config = dict(
    arch='resnet',
    model='multi-label image tagger',
    dataset='regions of photos with short descriptions (Visual Genome)',
    train_examples=203450,
    image_size=24,
    crop_scale_min=0.7,
    horizontal_flip=True,
    translate=0.12,
    norm='batchnorm',
    activation='silu',
    channel_attention='eca',
    depths=[2, 5, 5],
    kernel_size=3,
    stem='single',
    avg_pool_shortcut=False,
    widths=[64, 128, 256],
    num_labels=300,
    init='trunc_normal_002',
    residual_init='none',
    optimizer='muon',
    muon_scale='original',
    lr=0.022,
    momentum=0.95,
    nesterov=False,
    orthogonalizer='polar_express',
    adamw_lr_other_params=0.0021,
    grad_clip=1.0,
    ema_decay=0.995,
    steps=13600,
    batch_size=64,
    epochs=4.3,
    lr_schedule='wsd',
    decay_fraction=0.3,
    final_lr_fraction=0,
    warmup_steps=680,
    weight_decay=0.02,
    adamw_weight_decay_other_params=0.05,
)
Rows from block 9, named by matrix and row number. Rows with one number belong to one channel. Each number is 128 + 32 x the weight over its row's rms, rounded and kept within 0 to 255. All counts start at 0. After the name is the row's rms in percent of the matrix's.
# convs0: first 3x3 conv (model.blocks.9.convs.0.weight, 256x256x3x3), inputs 132-143, a 3x3 kernel for each
# convs1: second 3x3 conv (model.blocks.9.convs.1.weight, 256x256x3x3, transposed), outputs 132-143, a 3x3 kernel for each
convs0.35 100 [104  91 159 117 104 117 136 137 165 117 116 106 142 130  96 147 107 115 137 132 105 134 146 118 137 138 150 139 139 154 132 167 175 106 126 114 152 116 124 175 168 181 162 183 113 141 142 138 141 148 136 127 161 141 115  99 105 144  75 102  90  38  78 151  89  67 131 119  53  96 145 135  98  83 115  79  90 139 115 170 177 106  97  93 119 115 114 151 162 167 147 161 108 121  85 110 130 140 123 127 104 104 111 111 125 130 149 168]
convs1.35 097 [156 168 144 161 210 161 138 125 118 154 141 103 191 227 189 153 166 157 112  41  29  99  41  38 115  94 103 147 142 110 176 190 182 159 162 131 100 136 146 162 158 143 122 124 126 103 123 136 107 158 152 130 166 158  96  48  48 108  98 117 137 113 121  97 100  89  63  79 111  89 120 105  76 129 147 125 208 155 117 134 119 131 109 113 110  60 129 120  84 107 141 133 104 124 119 100  97  88  67 138  99 125 121  90 141 134 156 163]
convs0.36 102 [121 138 144 120 149 155 154 123 120 106 124 105 105  81  65 102 119 136 119  97 112 168  97  84 188 127 103  66 128 170  83 101 134 173 131 164  95 146 109 125  82 105 206 191 156 122 122 104 130 150 135 125 128 100 128 111  78  76  82 113  80 132 137 136 108 143  81  39  85 188 152 150 123 112 135 114 156 146  72 103  66 139 151 130 160 226 165 170 183 126 112  96  68 123 117  84 139 129 123 143 126 108 157 132 166 145 146 138]
convs1.36 101 [189 200 121 139 138  77 101 162 128 102  74 116 124  83 112 114 108 125 117 143 175  81 127 165  94  75 107  92 113 137  68  73  80 113 119 123 147 172 158 130 152 141 105 123 169  70  71 111 105  58  89 124 121 137  66 102 136  96 113 129 121 118  90 103 161 123  86 102 154 116  95 105 111 113 150  99 123 126 107 124 139  75 119 125 118 127 149  89 146  95 108  99  87 121 144 135  77  55  44 159 142 128 168 113 106 174 206 143]
convs0.37 100 [113 120 151 130 120 110 133  95 134 112 106  97 194 136 152 179 157 142 158 136 116 104 141 101 113 140 127 131  31 131 139 115 132 123 144 117 139 156 158 158 149 165 165 143 164 140 137 131 125 111 103  95  98 106 108 149 166  66  48  63 100  78  89 119 148 139 116 163 191 179 168 108 131  97 133 106  85 115 121 163 137 138 159 157 153 133  82 109 130 116  93 109 128  71  66 102 129 161 139 126 133 132 159 171 167 111 114 115]
convs1.37 074 [116 134 159  48  57 101 121 110 106  90  71  96 114  89 134 144 123 124 143 123 161 126 162 169 135 116 146 109  85 100 124 134 113 124 166 183  83  77  85 159 112 102 150  90 127 124 128  58 176 162 130 141 104 125  73  54 132 153 167 140 144 122 127 137  97  94 128 120 110 127 107 128 173 127 136 158 127 103 160 137 128 127  70 103 107  52  93  99 183 136 132  78 123 147 150 167  95  44 149 168 140 165 140 140 116 101 135 115]
convs0.38 097 [162 181 132 146 195  41 141 151 115 175 183 224 109 150 237 120 141 191 102 109 120  91 135 169 121 147 195 111 126 135 203 219 127 120 137 132 140 128 127 147 195 206 151 155  99 159 145 125 125 120 124 129 118 122 150  92  76 125  96  89 159 135 150  88 121 132 126 200  98 174 189 154 121 161 134 113 143 105 126 134 138 115  88  91 129  56 117  83  71 134 111 145 173 103 170 116 130 134 151 131 112 135 134  88 153 188 173 134]
convs1.38 089 [176 192 130 163 150 159 144 172 147 122 147 164  83 169 165 145 145 140  69  68 105  71  72  84 126 124 118 128 123 133 183 159 145 194 162 140 117 114 158 157 171 185 141 131 144 177 186 156 118 161 137 142 149 129  47 138 130  69 135 142 120 112 155 112 110 119 142  88 123 110 112 136 143 130 183 146 105 148 121 118 138 126  89 159 124 125 160 117 168 159  88  98 127 155 129 149 155 101  99 123 228 107 237 179 113 143 119 110]
convs0.39 101 [128 113 105 111 161 136  74 136 130 164 150 158 139 185 203 182 145 123 119 124 113 125 110  70 112 123 103 114 121 132 145 131 142 122 125 121  74 104  90 121 109  84  99  47 104 125  91  85  93 143 133 103 130 133 132 126  90  78 109 126 157 121 138 137 105 175 118 103  98 124  81 121  96  91 107 116 102 114  64  97  86 164 203 142 146 157 103 136 140 145 130  88  93 123 151 223  97 152 141 132 117  85 124 147 136 136 185 144]
convs1.39 081 [161 133 133 133  92 142 117 143 149 211 189 139 140  78  93 122 104 112 107 112 111 126 112 118 138 137 188 127  87 119 129 137 137 111  96 115 117 152 139 189 172 129 171 200 163 141 128 144 103  77  84 104 117 102  79  89 146 178 138 136 150 121 152 138 132 151 165 170 155 170 110 147 112 127  97  90  52  91 106  70  85  99  76 122 128 130  96  99 116 120 111 113 106 125 147 170 138  30  35 161 165 181 130  87 109 120 104 116]
convs0.40 100 [157  97  69 154 107 121 148  90  48 159 125 133 118 109 132 123 121 123  97 148 116 117 158 131 135 127 136 136 115 155 108 118 136 120 102 111 134  83  91 140  80  69 128  70 123 143 139 123 156 167 167 103 103 122 127 129 107 110  60  74 102 122 151 110 198 110 116 195 160 145  93 135 106  84  91 139  77  69 151 110 160 133 110 122 130 131 161 130 126 142 115 113 120 142  53 112 152 147 125 175 165 111 180 203  96 131 153 103]
convs1.40 085 [119 137 131 134 184 131 116 115 100 128 119 107  81  82  92 122 100  69 130 170 167 141 137 138 143 138 106 106  84 107 124  77 139 179  93  98 110 161 139 117 115 121 157 161 111 151 157 103  98 102 123 139 119 106  74 105 136  96  87 105 114 115 106  96 139 152  98 169 161 140 144 202 168 163 126 124  84 141 114  94 153 114 132 144 154 129 159 164 150  94 114 132 131 120  85  91 123  73 102  75 126 135 123 191 145 119 168 120]
convs0.41 102 [115 121 153  45  82  80 129 180 121 111 111 112  75  63  71 123 111 125 133 137 118 171 152 112  94 109 128 136 151  78 148 152 101  86  67 140 162 125  93 140  51  79 121 122  90 118 115 105 133  82  85 127 103  87 117 121 148 125  78  64 136 152 152  97 138 122 112  41  75  95  94 139 146 155 144 196 166 124  99  56 120 140 130 116  96  57 117 131  91 164 186 138 149 121 133 176 113 101 142 154 123  96 131 124 110 151 132 140]
convs1.41 097 [166  99 104 155 108 115 127 124 127 126 107  81 126  97  76 108  92  99 179 105  72 140 165 125 132 135 151  85 109  94 142 224 139 132 134 148 150 151 187 131 138 152 122 129 162 114  74  63  85  78  72 144 174 148 147 139 131 150 157 179 127 131 135   9 105 142 110 113 136 117 140 123 135  82  58 118 113 145 134 133 129 153 104 102 150 138 147 155 137 133 154 152 132 116 164 206 164 184 148 109 167 162 101  80 136  98  83 134]
convs0.42 099 [122 107 111 167  87 179 133 114 120 111  86 128  99  69  83 124  85  85 144 107 131 154 137 110  80 169 146  80 102  93  91  94 130 147 142 150 142 165 151 142 183 184 144 152 113 124 128 131 121 132  96  79 114 110 130 143 162 127 102 107  88  99 127 151 105 135  87  90  80 118 136 182 125 106 152 120 183 152 154 135 124 148 137 105 155 136 116 100  95 124 136  99 140 136 167 145 109 104 120 168 154 156  90 136 136 135 151 172]
convs1.42 080 [157 110 163 191 169 156  79  90 152 140 125 127 123 111 148 117 116 109 196 116  64 165  61  86 111  82 132 164 162 154 164 158 135 132 136 186 124 146 146 165 149  92 109  93 120 138 119 134 107 142 141 125 130 134 184 138 151 180 157 143 138  98 115 119 116  94 104 132 143  93 143 135 104  91 122 140 170 139 116 141 131 143 142 125  85 120 136 124 135 134 154 165 171 104  77 110 143 139 122 152  72 126  75 120 154 106 108 161]
convs0.43 097 [185 134 147 157  93  73 121 109  96  78  91 128 118  78 109 162 171 155 140 130 137 142 152 125 106 107 114 118  87  75  84 113  82  91 108 135 113 182 132 180 129 148 140  96 121 124 124 139 133 171 162 175 130 139 157 124  99 171 120 148 201 115 156 132 137 132 130 143 133 112 150 129 100 134 144 131  90 164 133 116 147 128 124 157 134  85  54  91  93  94 150 160  97 139  93 126 124 149 111 148 135 108 152  83  63 135 143 124]
convs1.43 099 [ 98  97 133  86 109 173 139  98 145 120  65 100 109  53 128 145 113 130  69  96 132  85  98 127 100  97 121 129 131 137  99 131 148  93 139 114  94  91  96  94 120 137 135 127 175 169 224 168 183 235 193 159 100 125 140 130 146 139 164 120 126 126 113 121 154 115  98 150 120  95 114 120 129 128 118 128 112 124  89 123 144 106  62  80 109 136 114 102 166 163 133  94 145 110 104 112 109 123 212 120 103 169 134 181 182 117 153 123]
convs0.44 100 [110 145 113  96  97  76 111 144 125 134 124 113  78 107 124 159 171 142 117 130 131 108  86 142 145 126 114 124  83 117 111 119 100 115 155 146 160 159 154 135 124 146 177 167 194 123 114 127 118 115 143 131 141 126 141 150 148 142 136 181 184 216 180 140 164 167  63 127 149  70 144 108 151 186 165 129 171 156  64 112 135 122 127 145 184 247 175 143 182 171 160 191 136 103 138 173 113 133 120 114 137 122 113 111 114 137 182 183]
convs1.44 122 [103  98  95  85  85 126 123  98 105 172 151 149 135  96 130 140  90  77 131  91 109  99  68 137 110  77  88 113 126 134 171 163 134  61  89  91 146 192 193 106 137 176  93 109 107 155 163 130 116 119 116 109 117 140  86  30  87 116  73 139 115 113 169 169 161 147 128 177 152 142 163 127 154 196 159 135 192 163 107 130 128 117 118 168 149 112 120 155 134 105 131 157 118 129 121 135 138 102  98 187 131  90 163 160  94 131  96 107]
convs0.45 102 [135 147 133 128 157 109 162 105  46 112 113 115 154 139 142 169 160 174 110 123 122 128 117 131 147 108 132 145  95 150 158 175 184 141 121 110 150 136 125 154  78 164 160 116 100 140 132 123 121 134 111  99 111 123 142  87 114 162 171 131  93 104 115 186 168 146 122 175 168  92 107 157 106 150 168 129 144 122 125 131 154 104 139 153 144 154 128 131 128 150 134  91 132 156  83 149 124 144 157 114 115 130 173 142 131 174 124  96]
convs1.45 090 [125 156 149 164 119 128 158 115 103 132 133 151 142 104 158 145 124 134 126 179 120 120 108 114 156 155 157 151 190 124  88  58  99 169 162 146 102 102 156 119  42  99  81  96 133 172 114 116 131 101  61 172 180 150 121 149 100  85  48 139 131  92 119 129 107  59 158 119 134 105 131 158 109  89  43 130 136 104 130 128  97 133 129 139 119 161 174 123 128 138 162 139 138 138 172 153 154 181 186 118 143 153  92 103  93 139  85  85]
convs0.46 102 [118 119 172 120 116  92 126 186 128 110 134 148 164 135 176 180 120 129 108 153 144  87 158 166  85  82 157 112 203 136 205 255 253 116 134 129 123 183 134 135 149 118 162 157 134 120 123 125 130 125 110  99 145  77 135 119 107 177 152  71  81 126 112 158 126  57 185 163 109 157  58 159  80 149 119 178 152 111 114 128 148  79 123  96  99 142  84 181 164 148 126 124 151 164 178 158 163 129 124 117 114  89 112 120 124 113 100 163]
convs1.46 100 [ 93  56  99 147 123 118 116 131  98 127 163 124 176 165 115 155 165 140  83  84  86  98 166 149 128 154 141 164 135 113 177 136 108 182 231 148 149 114 160 193 108 129  90 110  98 215 224 140 120 138 118 146 177 151 166 159 128 117 105 123  94  75 125 140 141 138 141  84 120 106  88 141 117  76  85 159  73 118 130 117 116 111 140 171  47 144 156 103 110 147 148 133  89 185 139 111 170 145 140 112 147 170  95 126 137  92 141 114]
convs0.47 098 [105 145 148 128 177 182 121 121 115 158 196 181 137 137 137 136 122 102 105  97 135 132 165 161 124 150 146 152 174 133 163 157 132 131 142 128 172 202 172 183 210 185 145 151 144 131 124 106 167 159 145 137 158 161  88  96 106 120 109 126 117  90  59 140 111 111 134 131  84  95 132 154 168 144 132 144 122 130 141 168 171 123 136 166 124 123 154 145 146 131 196 203 213 206 160 163 128  84 130 108  54 106 149  89 115 153 110  84]
convs1.47 120 [134  98 118 197 122 111 141 127 124 126 117 123 101 108 114 136 171 133 144 163 118 158 132  74 119 136  80 165 163 156 128 117 109  99  98  96 123  92 105 223 168  73 158 123  82 129 159 217  82  94 134 119 113 121  87  83 100 139 104 120 124 111 129 161 146 132 183 163 157 157 188 152 133  97  94  77  66 112 107 143 141 151 129  81 145 139  98 153 125 120 114 123 118 145  91  69 237 221 171 142 142 142 108  88 136 142 145 135]
convs0.48 101 [135 169 116 112 116 112 110 133 138 111 166 172  94 129 148  93 135 112  94  77 163 128 111 175 133 111 143 158 172 169 111 175 143 107 136 133 106 100 117 104 155 151 111 148 125 123 123 135 127 121 156 121 131 153 114 124 171 113 127 158 117  76  77 110 143 147  56 116 156 106 115 190 138 142 161 139 122  85  77  84  94 165 145  97 170 122  86 163 133 162 122 203 179 122 115 156 188 164 108 106 110 120 101 115 155  98 104 117]
convs1.48 071 [112 158 128  87 121 104 131 159 146 169 180 136 127 229 167 143 255 223  92  26  57 102  59 127 145 155 102  97 123 134 112 140 180 192 170 172  90 105 125 133 112 128 136 139 147 130 112 101  95  89 106 106 124 137 149 143 119 112 105  95 148 134 133 123 121 138 138 106 146 127 118 134 117 111 121 182 127 104 168 128 129 101 129 134 138 159 129 108 119 107 107 123 114  73  38  88 104 149 153  83 119 137 181 185 147 156 117 115]
convs0.49 095 [157 140 131 118 142 101 155 147  87 138 125 117 107 177 239 160 149 144 140 136 118 144 117 113 118  97 122 150  77  44 148 138 101 181 123 134 153  97  93 111 125 147 122 159 178 127 132 143 139 153 154 111 132 137 120 136 118 122  93  96  64  89 165 130 129 101 138  88  58 120  95 129 106 163 141 117 172 201  95  68 125 168 182 179 128 130 123 144 149 159 134 124 122 175 188 158 111 143 154 140 151 166 133 125  91 147 121 121]
convs1.49 083 [126 150 133 147  99 111 173 156 137 139 138 111  99  98  79 144  99 101 122 114 207 139 148 184 131 161 157 116 101 106 245 155 107 114 105  95 141 102  69 110 144 117 142 113 111 121 153 154 148 153 143 141 143 149 142 114  97 102  95 122 125 107 122  90  78  98  83  97  82 141  97 119 189 178 165 123 130 123 148 145 144 147 156 156 139 138 150  93 106 130 136  89 107 203 216 200 156 179 158  58 104 103 108  99  97  89 114  95]
convs0.50 103 [ 65  96 124  72  59 142 143 125 103 119 148 161 139 116 159 159 152 171 110  91 140 120 108 139  76 117 110 141 145  82 173 251 154 125  91 124 120 111  93 114 137 111 118 115 126 107 116 125 146 134 111 153 176 158  99  85 122 171 160 129 106 142 136 114 107 153 102 116 151 156  53  57 141 128 136 124 115 134 113 142 135  89 113 106  96 136 120 106  90 104 171 154 155 159 135 213 127  92 140 128 144 143 150 102 148 158 202 171]
convs1.50 123 [155 134 121 151 153 145 145 166 135 151 135 129 128 139 126 175 160 125 109  76  93 113  88 122 114  76 111 138 141 123 132 135 151 119  97  97 104 129 142  76 159 102 142 161 155  80 106 114  67  59 105 127 122 110 109 113 117 125 201 162 132 141 116 137 151 114 104  87 135 148 141 125 113 139 139 165 150 119 127 114 113 131 150 128  99 152 139 130 129 144  99  95 122 178 188 141 143 116 128 217 169 128 149 114 108 127 147 111]
convs0.51 100 [ 99 113 144 134 110 117 127  90 143 132 149 137 187 162 131 233 141 109 152  82  78 140  69 101 174 148 100 160 102  72 134 105 141 109 106 131 138 147 107  75  86 141 111  79 124 120 109 125 158 167 132 148 102  91 113  90  80 151 117 134 227 133  98 139 152 117 126 176 155 141 152 127 102  80 132 135  80 104 125 135 120 140 147 129 159 131 159 136  92  99  85  50  93 150  92 156 123 122 140 126 205 138 143 181 134 157 121  92]
convs1.51 094 [125 129  86 140 148 116 101 154 126 185 203 165 149 151 163 122 116 114 177 203 140  82 156  96  72 114 100  88  85  86  89  68  96 106  98  98 115 158 126 148 173 107 113 165 176 125 121 130 108  83 112 139 120 144 105 179 236  51  68 105  85 106 129 110  85  69 108 177  92 150 178 135 128 173 152 101 103 158 119 123 112 129 132 152  78 124 135 130  99 105 125 112 114  99 134 122 117  94 120 103  94 109 106 169 133 175 201 124]
convs0.52 097 [170 159 161 169 195 162 149 203 179 145 127 129 116 132  94 141 148  91 122 130 127 105 164 161 127 133 131  95  92  83 137 113 126 128 160 122 109 112 140 194 102 104 116 108 115 115 121 144 130  98 117 124 130 160 130 122 134  94  64  78 129 112  96 134 144 142 150 118  79 120 119 125 171 173 165 167 213 160 116 137 124 149 131 141 134 151 169  99  51  93 104 114 109 135 238 194 112 137  99 120 140 128  89  56  59 155 109 122]
convs1.52 108 [154 214 194 143 179 134 100 105 109 133 101 160 141  97 115 163  92 105 166 123 103 126 119 150 142 111  86 125 125 131 114 151 108  93  94 120 117  94  94 161 193 156 115  95  81 163 151 125 107  58  73  93  77 109 142 120  78 107  94 102  64  54  86  84 139 164 167 108 116 127  95 116 170 106 108 148 210 167 138 107 125  75  44 101 113 103 139  96 136 140 151 137 139 157 166 186 110  89 118 103 144 117  35  72 122  58 158  78]
convs0.53 098 [149 142 103 153 150 169 137 172 113 143 163  49 117 147  76 115 160  91 109  93 111 134 103 150 130 131 161 130 142  89 165 171 127 157 132 127 109 109 169  94  74 158 154 148 107 124 115 105 119  93 125 133 123 144 114 109 123 112 129 183 144  98 176 100 144 161 137 132 118 131 152 160 114 154 124 142 174 151 167  73  90 126 139 127 161 158 121 171 156 161 114 197  80 111 166 105 132 144 122 143 116 124 117 112  90 128  90  51]
convs1.53 094 [ 62  84 149 153 147 122 194 124  97 135 152 130 126 158 120  85  80 135 114 149 182 110 146 169 135 141 149 150 152 130 157 140 160 149 118  61 117  83  90 200 103  97 143  35  67  51  85 130  73  67 102 130 126 111 201 167 132 185 134 126 160 160 173  80 136 133  94 115 126 102 122 149 107  55  95 138 137 134 137 140 110 141 102 118 194 192 108 156 119 120 140 147 152 107 111 146 152 149 161 106  93 113  89  62  94 107 136 103]
convs0.54 103 [153 150 166  80  68  87 127 150 138  97 106 124 154 191 189 153 174 136 147 164 117 144 138 110 100  79  99 145 164 152  86 149 160 143 158 124  92  82 132 119 117 122 198 161 115 138 136 118 133 141 129 129 139 137 146 142 136 113  45  86 138 129 122 100 141 141  59  53 121  98 160 152 150 139 135  81  91  73 126 152 156 145 106 106 116  82 111 147 195 169 117 154 188  82 112 142 104  96 112 115  99 121 131  97  85 135 170 155]
convs1.54 130 [175 148 132  99  88 117 128  80  83 177 178 126 145 130 132 153 159 157 104  89 128  47  83  95 112 168 127 132 125 120 211 197 161 141 118 117  80 118 144  68  72  80  82 115  96  85  81  93 127 126 101 142 139 136 116 129 109 148 125 120 113 102 133  96 113 132  80  85  97  95  95 122 138 137 108 103  78  77 116 113  95 183 179 121 119 140 145 181 191 146 128 107 130 117  64  94 131 156 170 144 163 134 121 117 111 105 150 153]
convs0.55 101 [105 109  93  99 132 120 138  92 115  83  70 102 130 117 110 158 171 138 185 167 149 105  99 111 120 116 127 138 171 220  96  58  93 158 142 122 119 150 136  98  99 106 145 174 190 122 133 116 120 130 130 104 128 134 110 104 129 101  72 102 116  95 123 160 104  95 103 102 141  98 125  98 115  87 130 143 120 130 138 165 120 145 125 152 145 186 177 125 138 145 191 107  94 147 140 122 146 169 128 125 120 101 137 128 149 139 134 178]
convs1.55 118 [ 74  92  99  96  83  97 119  86 100 134 112 102  96  79 102 123 104 117 142 117 171 141 119 156 130 120 136 127 112  97  85 122 105 107 114  90 147 133  86  93 141  97 128 121  88 148 174 108 114 110 100 132 147 121 154 121 129 116 119 135 113 111 137 164 130 150 154 147 126 110 119 134 119 111 144 143 110 110 125 101 129 101  96 116 107  93  96  86  52 108 137 165 162 165 169 158  94  83  82 142 153 141 141 105 138 120  79  95]
convs0.56 097 [ 83 113 103 102 120 116 149 141 142 158 153 201 126 188 173 154 136 114 139 123 135 141  68 139 131 113 113 190 199 215 211 166 179 119 152 138 157 100  71 124  96 162 133 121 212 133 136 108 149 136 143 129 128 134 123 124 146 115  97 138  85 139 104 123 100 139 184  67 102 187 142 140 147 147 159 109  92 103 124 128 105 114  63 111 134 126 151 156 121 141 136 163 149 138 186 221  89  92 152 164 141 132 141 165 144 106  94 111]
convs1.56 094 [155 151 129  68  83  93 135 171 137 192 213 200 161 107 154 126 127 149 131 128 139 139 123 166 148 131 107 125  69 107  93  96 148  97  73  73 155 115  95 166  43  51 123  89  86 140 144 146 132 113  97 138 161 138 128  78  65 136 109 119 143 147 138 131 104  76  85 125 115 122 122 102 165 150  99 131 111  82 147 159 122 155  98 118 140 141 126 133 117 152 116 132 126 169 112  85 111 124 155  86  99 158  92 124 111 115 153 131]
convs0.57 101 [120 167 137 112 186 167  90 134 108 113 147 159  88 102 151  78  72  68 108 135 124 120 126 140 136 118 115 128 116 165 117 120 123 118 117 110 110 112 146  83 118  93 139 172 120 129 117 108 149 150 153 116 125 157  99 101  69 118 127 118 101 166 123 118 193 195 111 125 154 127 109 108 145 138 166 111 136 154  79 119  92  94  91 145  74 139 154 106 214 216 161 173 176 122 200 198  84 112 132 133 109 127  71 103 118 144  96 112]
convs1.57 120 [144 119 162  93 129 172  88 173 163 156 139 149 142 124 136  66  47  62 142 112 152 124  84 171 116  69 109 130 153 151 108 109 134 196 203 220 159 129 139 146 120 113 106 113 101 109 112 115 128  98  92 145 145 154  92  70 127 109 129 157 114  65  93 136  89 242 212 148 188 190 198 141 104 126 120  82 136 153 128 127 138 110 110 132 102  63 118 122  74  60 143 152 145 136 130 131 130 112 155 114  89 137 129 185 153 129 118 132]
convs0.58 101 [128 113 178 111 143 144  97 138 125 103  94 122 148 135 115 192 206 191 106 113 131  98 103 124 112 121 131  84 147  52 104  69  72 146 134 128 184 138 113 154 114 141  92 122 158 146 136 122 143 105 161 133 129 135 132 160 150 153 169 136 169  75 138 130 143 100 184 167 135 102  52 105 140 104 127 152  81  90 138  93  64 148 145 129 150 118 164 109 150 121  92 101 129 121 152 112 152 145 153 101 130 124 116 130 163 119 123 155]
convs1.58 103 [171 156 142 148 125 141 135 113 135 164 170 157 146 119 133 169 178 155 148 164 161 112 116 153 103 142 151 137 122 131 102  98 111 171 168 152 110 169 157 131 123 130 149 141 139 110 132 118 156 130 134 165 168 171  92 128 171  62 117 155  50  60 117 110 137 125  74 135 143 120 118 106 126 112 121  88  92 133 118 121 119 189 153 149 144 144 157 129 133 132 111 145 131 105 118 112 110 120  93  77 103 119 193 159 147  97 164 128]
convs0.59 097 [133  92 182 169 127 169 114  95 145 139 245 151 152 156  85 112 120  92 117 173 137 125 167 140 101 106 113  87 128  73 130 146 102 143 158 154 119  99  76 126 151  97  89 167 163 141 147 123  93 106 110 142 123 101 140 136 180 137 150 178 149 105 197 112 110  91 141 141 145 100 146 195 152 161 128 140  78  75 162 142  65 149 126 148 113 154 108 106 148 105 142  98 126  91  60 108 110 113 123 115 159 158 108 160  88 114 132  88]
convs1.59 090 [102 138 122 151 147 120 151 100 158 106  89 110 129  81  99  80  63  82 132 170 156 144 136 124 147 142  89 120 100 131 117 101 126 141 159 146 132  98 137 142 155 148 123 126  97 147 137 122 129 107 108 141 147 146  71 108 108  86 141 117 119 133 128 117 128 120 162 141 126 110 181 160  91 143 153  89 140 129 133 180 114 157 154 155 152 154 150 126 150 125 114 132 108 104 126 118 120 130 146 135 147 126 161 107 103 121 151 135]
convs0.60 100 [129 152 164 141  98 145 106  86 125 117  91 125 129 157 182 125 164 182 109 120 131  86 128 118 104 169 118  93  65  25 116 106 103 120 126 114 142 159 128  94 148 244 117 133 180 134 144 127 146 144 111 115  76 121 146 138 161 100  83 124 113 109  75 107  84 130 128 134 188 160 175 119 107 118 103 145 208 144 151 155  98 126 155 151 154 119 151  97 117 131 108  90  82  38  92  67 131 132 110 118 115 134 130 143 138 126 106 152]
convs1.60 096 [106 107 100 155 119  67  83  87 104 126 148 138  32  46  90  96  85  88 110 114  91  78 115 110 118 112 142 141 138 126 138 131 133 169 193 152 124 110 108 127 121  89 121  65  86  28  57 105  75 117 170 106 136 138 157 115 150 100 100 140 141 132 120 123 153 149 138  79  62 111 119 115 119 109 101 121 111 103 120 109 135 119 151  86 210 188  92 128 135 130 151 151 153 184 159 129 156 196 146  74 134 131 161 110  99 110  85  93]
convs0.61 100 [128 118  89  97 131  92 141 206 108 129 184 179 162 153 114  71  95 117 151 135 163 152  58 167 131  90 154 135 173 193 145 114 101 129 137 106  64 106 171 145  99 180 110 150 181 134 144 144  90 122 150 132 125  89 125 108 160 110 105  88 133 144 114 128 100 127 123 133 170  89 146 181 179 161 181 119 105 173 115  81 175 152 167 126 119 136 125 105 121 162 157 105 176 160 126 137 136 127 132 103  85 115 130 154 151 121  88 119]
convs1.61 089 [110  83 116 112  96 144 122 102 140  97  82 109 114 146 148 161 159 155 118  80 135 129  91 153 112 102  81 100 110 105 126 140 120 178 212 152 168 131 132  80 120 137  99 105  90 162 145 162 133 122 122 120 109  89  98  75 100 127  69 132 121 132 151 119  95  77 117 132  99  43 143 162  39  95 108  99 136  76  95 103  97 120  78 107 125 114 127 117  98 114 114 111 160 176 169 210 129 128 147 118  66 101 147 162 154 136 114 146]
convs0.62 098 [134 104 109 168 123 106 123 152 175 123 129 181 104  90 131  94 148 120 139 125 149 155 150 109 111 149 133  43  95 129 165  84 134 138 103 134 111 113 103 113  98  56 111 118 128 107  99 103 100  83  98 132 128 115 185 158  81 146 129 101 135 191 146 120 126 113 140 136 140 100 118 120 169 112 130 167 161 171 136  98 136 108 106 102  63 100  85 120 170 168  94 124 121 172 191 133 109 112 136 137 132 125 128 134 105 107 122 138]
convs1.62 082 [115 117 101 102 125 147 124 167 140 139 146 175 164 109 148 144 111 123 123 173 166 117 149 128 132 140 110 116 107 126 190 187 172 122 144 138 137 171 186 133 120 176 103 120 142 162 187 210 136 132 104 142 142 128 126 142 127 110 117 101  94  30  98 121  97  96 112  86 169 123 127 170 179 215 185 148 177 186 120 128 136 112  24 108  98 125 147 103 101 164 120 101 126 127 135 108 115  90  69 112  76 113  78  83 105  77  86 115]
convs0.63 102 [108 191 138 117  81  78 120  72  98 117 123 192 110 132 160 130 136 169 177 142 139 178 119 156 156 155 155 147 134 110 111 160 128 102 114 139 105 152 129  68 114 136 102 108 136 122 124 134  93 134 126 100 140 100 136 127 117 175 134 159 144 180  84 130  92 178 201 100 128 168  75 102 188 102 134 114  17 108  79  58 102 146 168 156 154 171 136 157  78 120 165 148 146 131 147 155 150 147 157 130 126 145 132 119 146 135 115 135]
convs1.63 120 [132 126 188 114 187 191 122 200 148 145 101 140 105  61 131 126  99 106 150  62 118  77  88 176 146 109 117 152 124 113 103  90  85 141 120 129 137 161  99  97  98 163 143 160 120 104 131 156 138  86 117 123 111 136  93 125  69  94 111 129 139  99 136 139 127 189 128  97 158 146 148 100 144 121 105 113  94 106 131 109 126 151 130 164 122  85 113  80 114 109 106 123 110 139 149 103 145 123 118 111 116 148 162 123 122  60  60 115]
convs0.64 104 [108  85  91  70  42 118 126  64 101 127 107 117 100  47 116 155 138 182 136 155 121 159 124 119 158 149 120  92 111 121  95 211  78  86 133  93  99 100 164 138  84 159 177 108 123 123 141 138 138 146 166  97  79 118 167  95 110 171 137 123 122 131 101 102  72 139  92  97 163 151 143 185 154 151 108 121 132  92 166 168 126 155 142 158 186 169 158 156 133 129 115 114 102  78  43 139 140 134 132  85  99  91 114 115 106 126 125 116]
convs1.64 127 [103  94  96 148  99 146 159 173 160 113 145 121 107 138 161 101 132 170  96 120  76 165 110 108 116 114 143 111 106 126 138 122 152 136 107 117 103 113 171  98 118 143 121 130 120  85 118 159  80 131 192 126  95 161 175 133 118 124 108 134  95 124 140 214 128 174 192 112 162 142 181 158  83  92 145 108  88  73 122 138 119  69  48 127  58  35 120 103  96  96  98  75 100  95  61  54  93 112  79 106 135 164  98 158 175 133 104 146]
convs0.65 097 [142 167 174 166 255 150 140 138 102 109  88 136  98  95  69 137 147 150 160 163 154  92 154 145 144 134 128  86  98  83 118 110 157 122 114  79 130 107  96 181 255 212 135 114 140 147 137 125 123 160 164 106 142 151 147 136 151 132  91 116  93 106  98 153 168 148 131 118 128 101  94 115 111  90 127 126 164 134 106 164 102 164 167 152 158 144 120 107  65  88 182 128 126 145 126  85 138 140 126 140 127 137 172 151 117 135 132 121]
convs1.65 107 [100 131 114 188 181 125 119 122 119 126 131 156  52 104 128 109 116  99  98  69 120 126 102 133 130 150 129 116 144 143  26  33  85  79 150 142  86 111 126 194 127 108 158 198 102 226 193 188 139 132  83  97 122 119 120  80 132  65  64 117  65  79 100 127 142 117 160 139 116  92 120 131 167 117 138 115 150 199  86 102 153 137 136 138 125 132 158 115  72  98 117 113 125 145 133 138 203 166 184 117 115  91 176 196 117 164 139 128]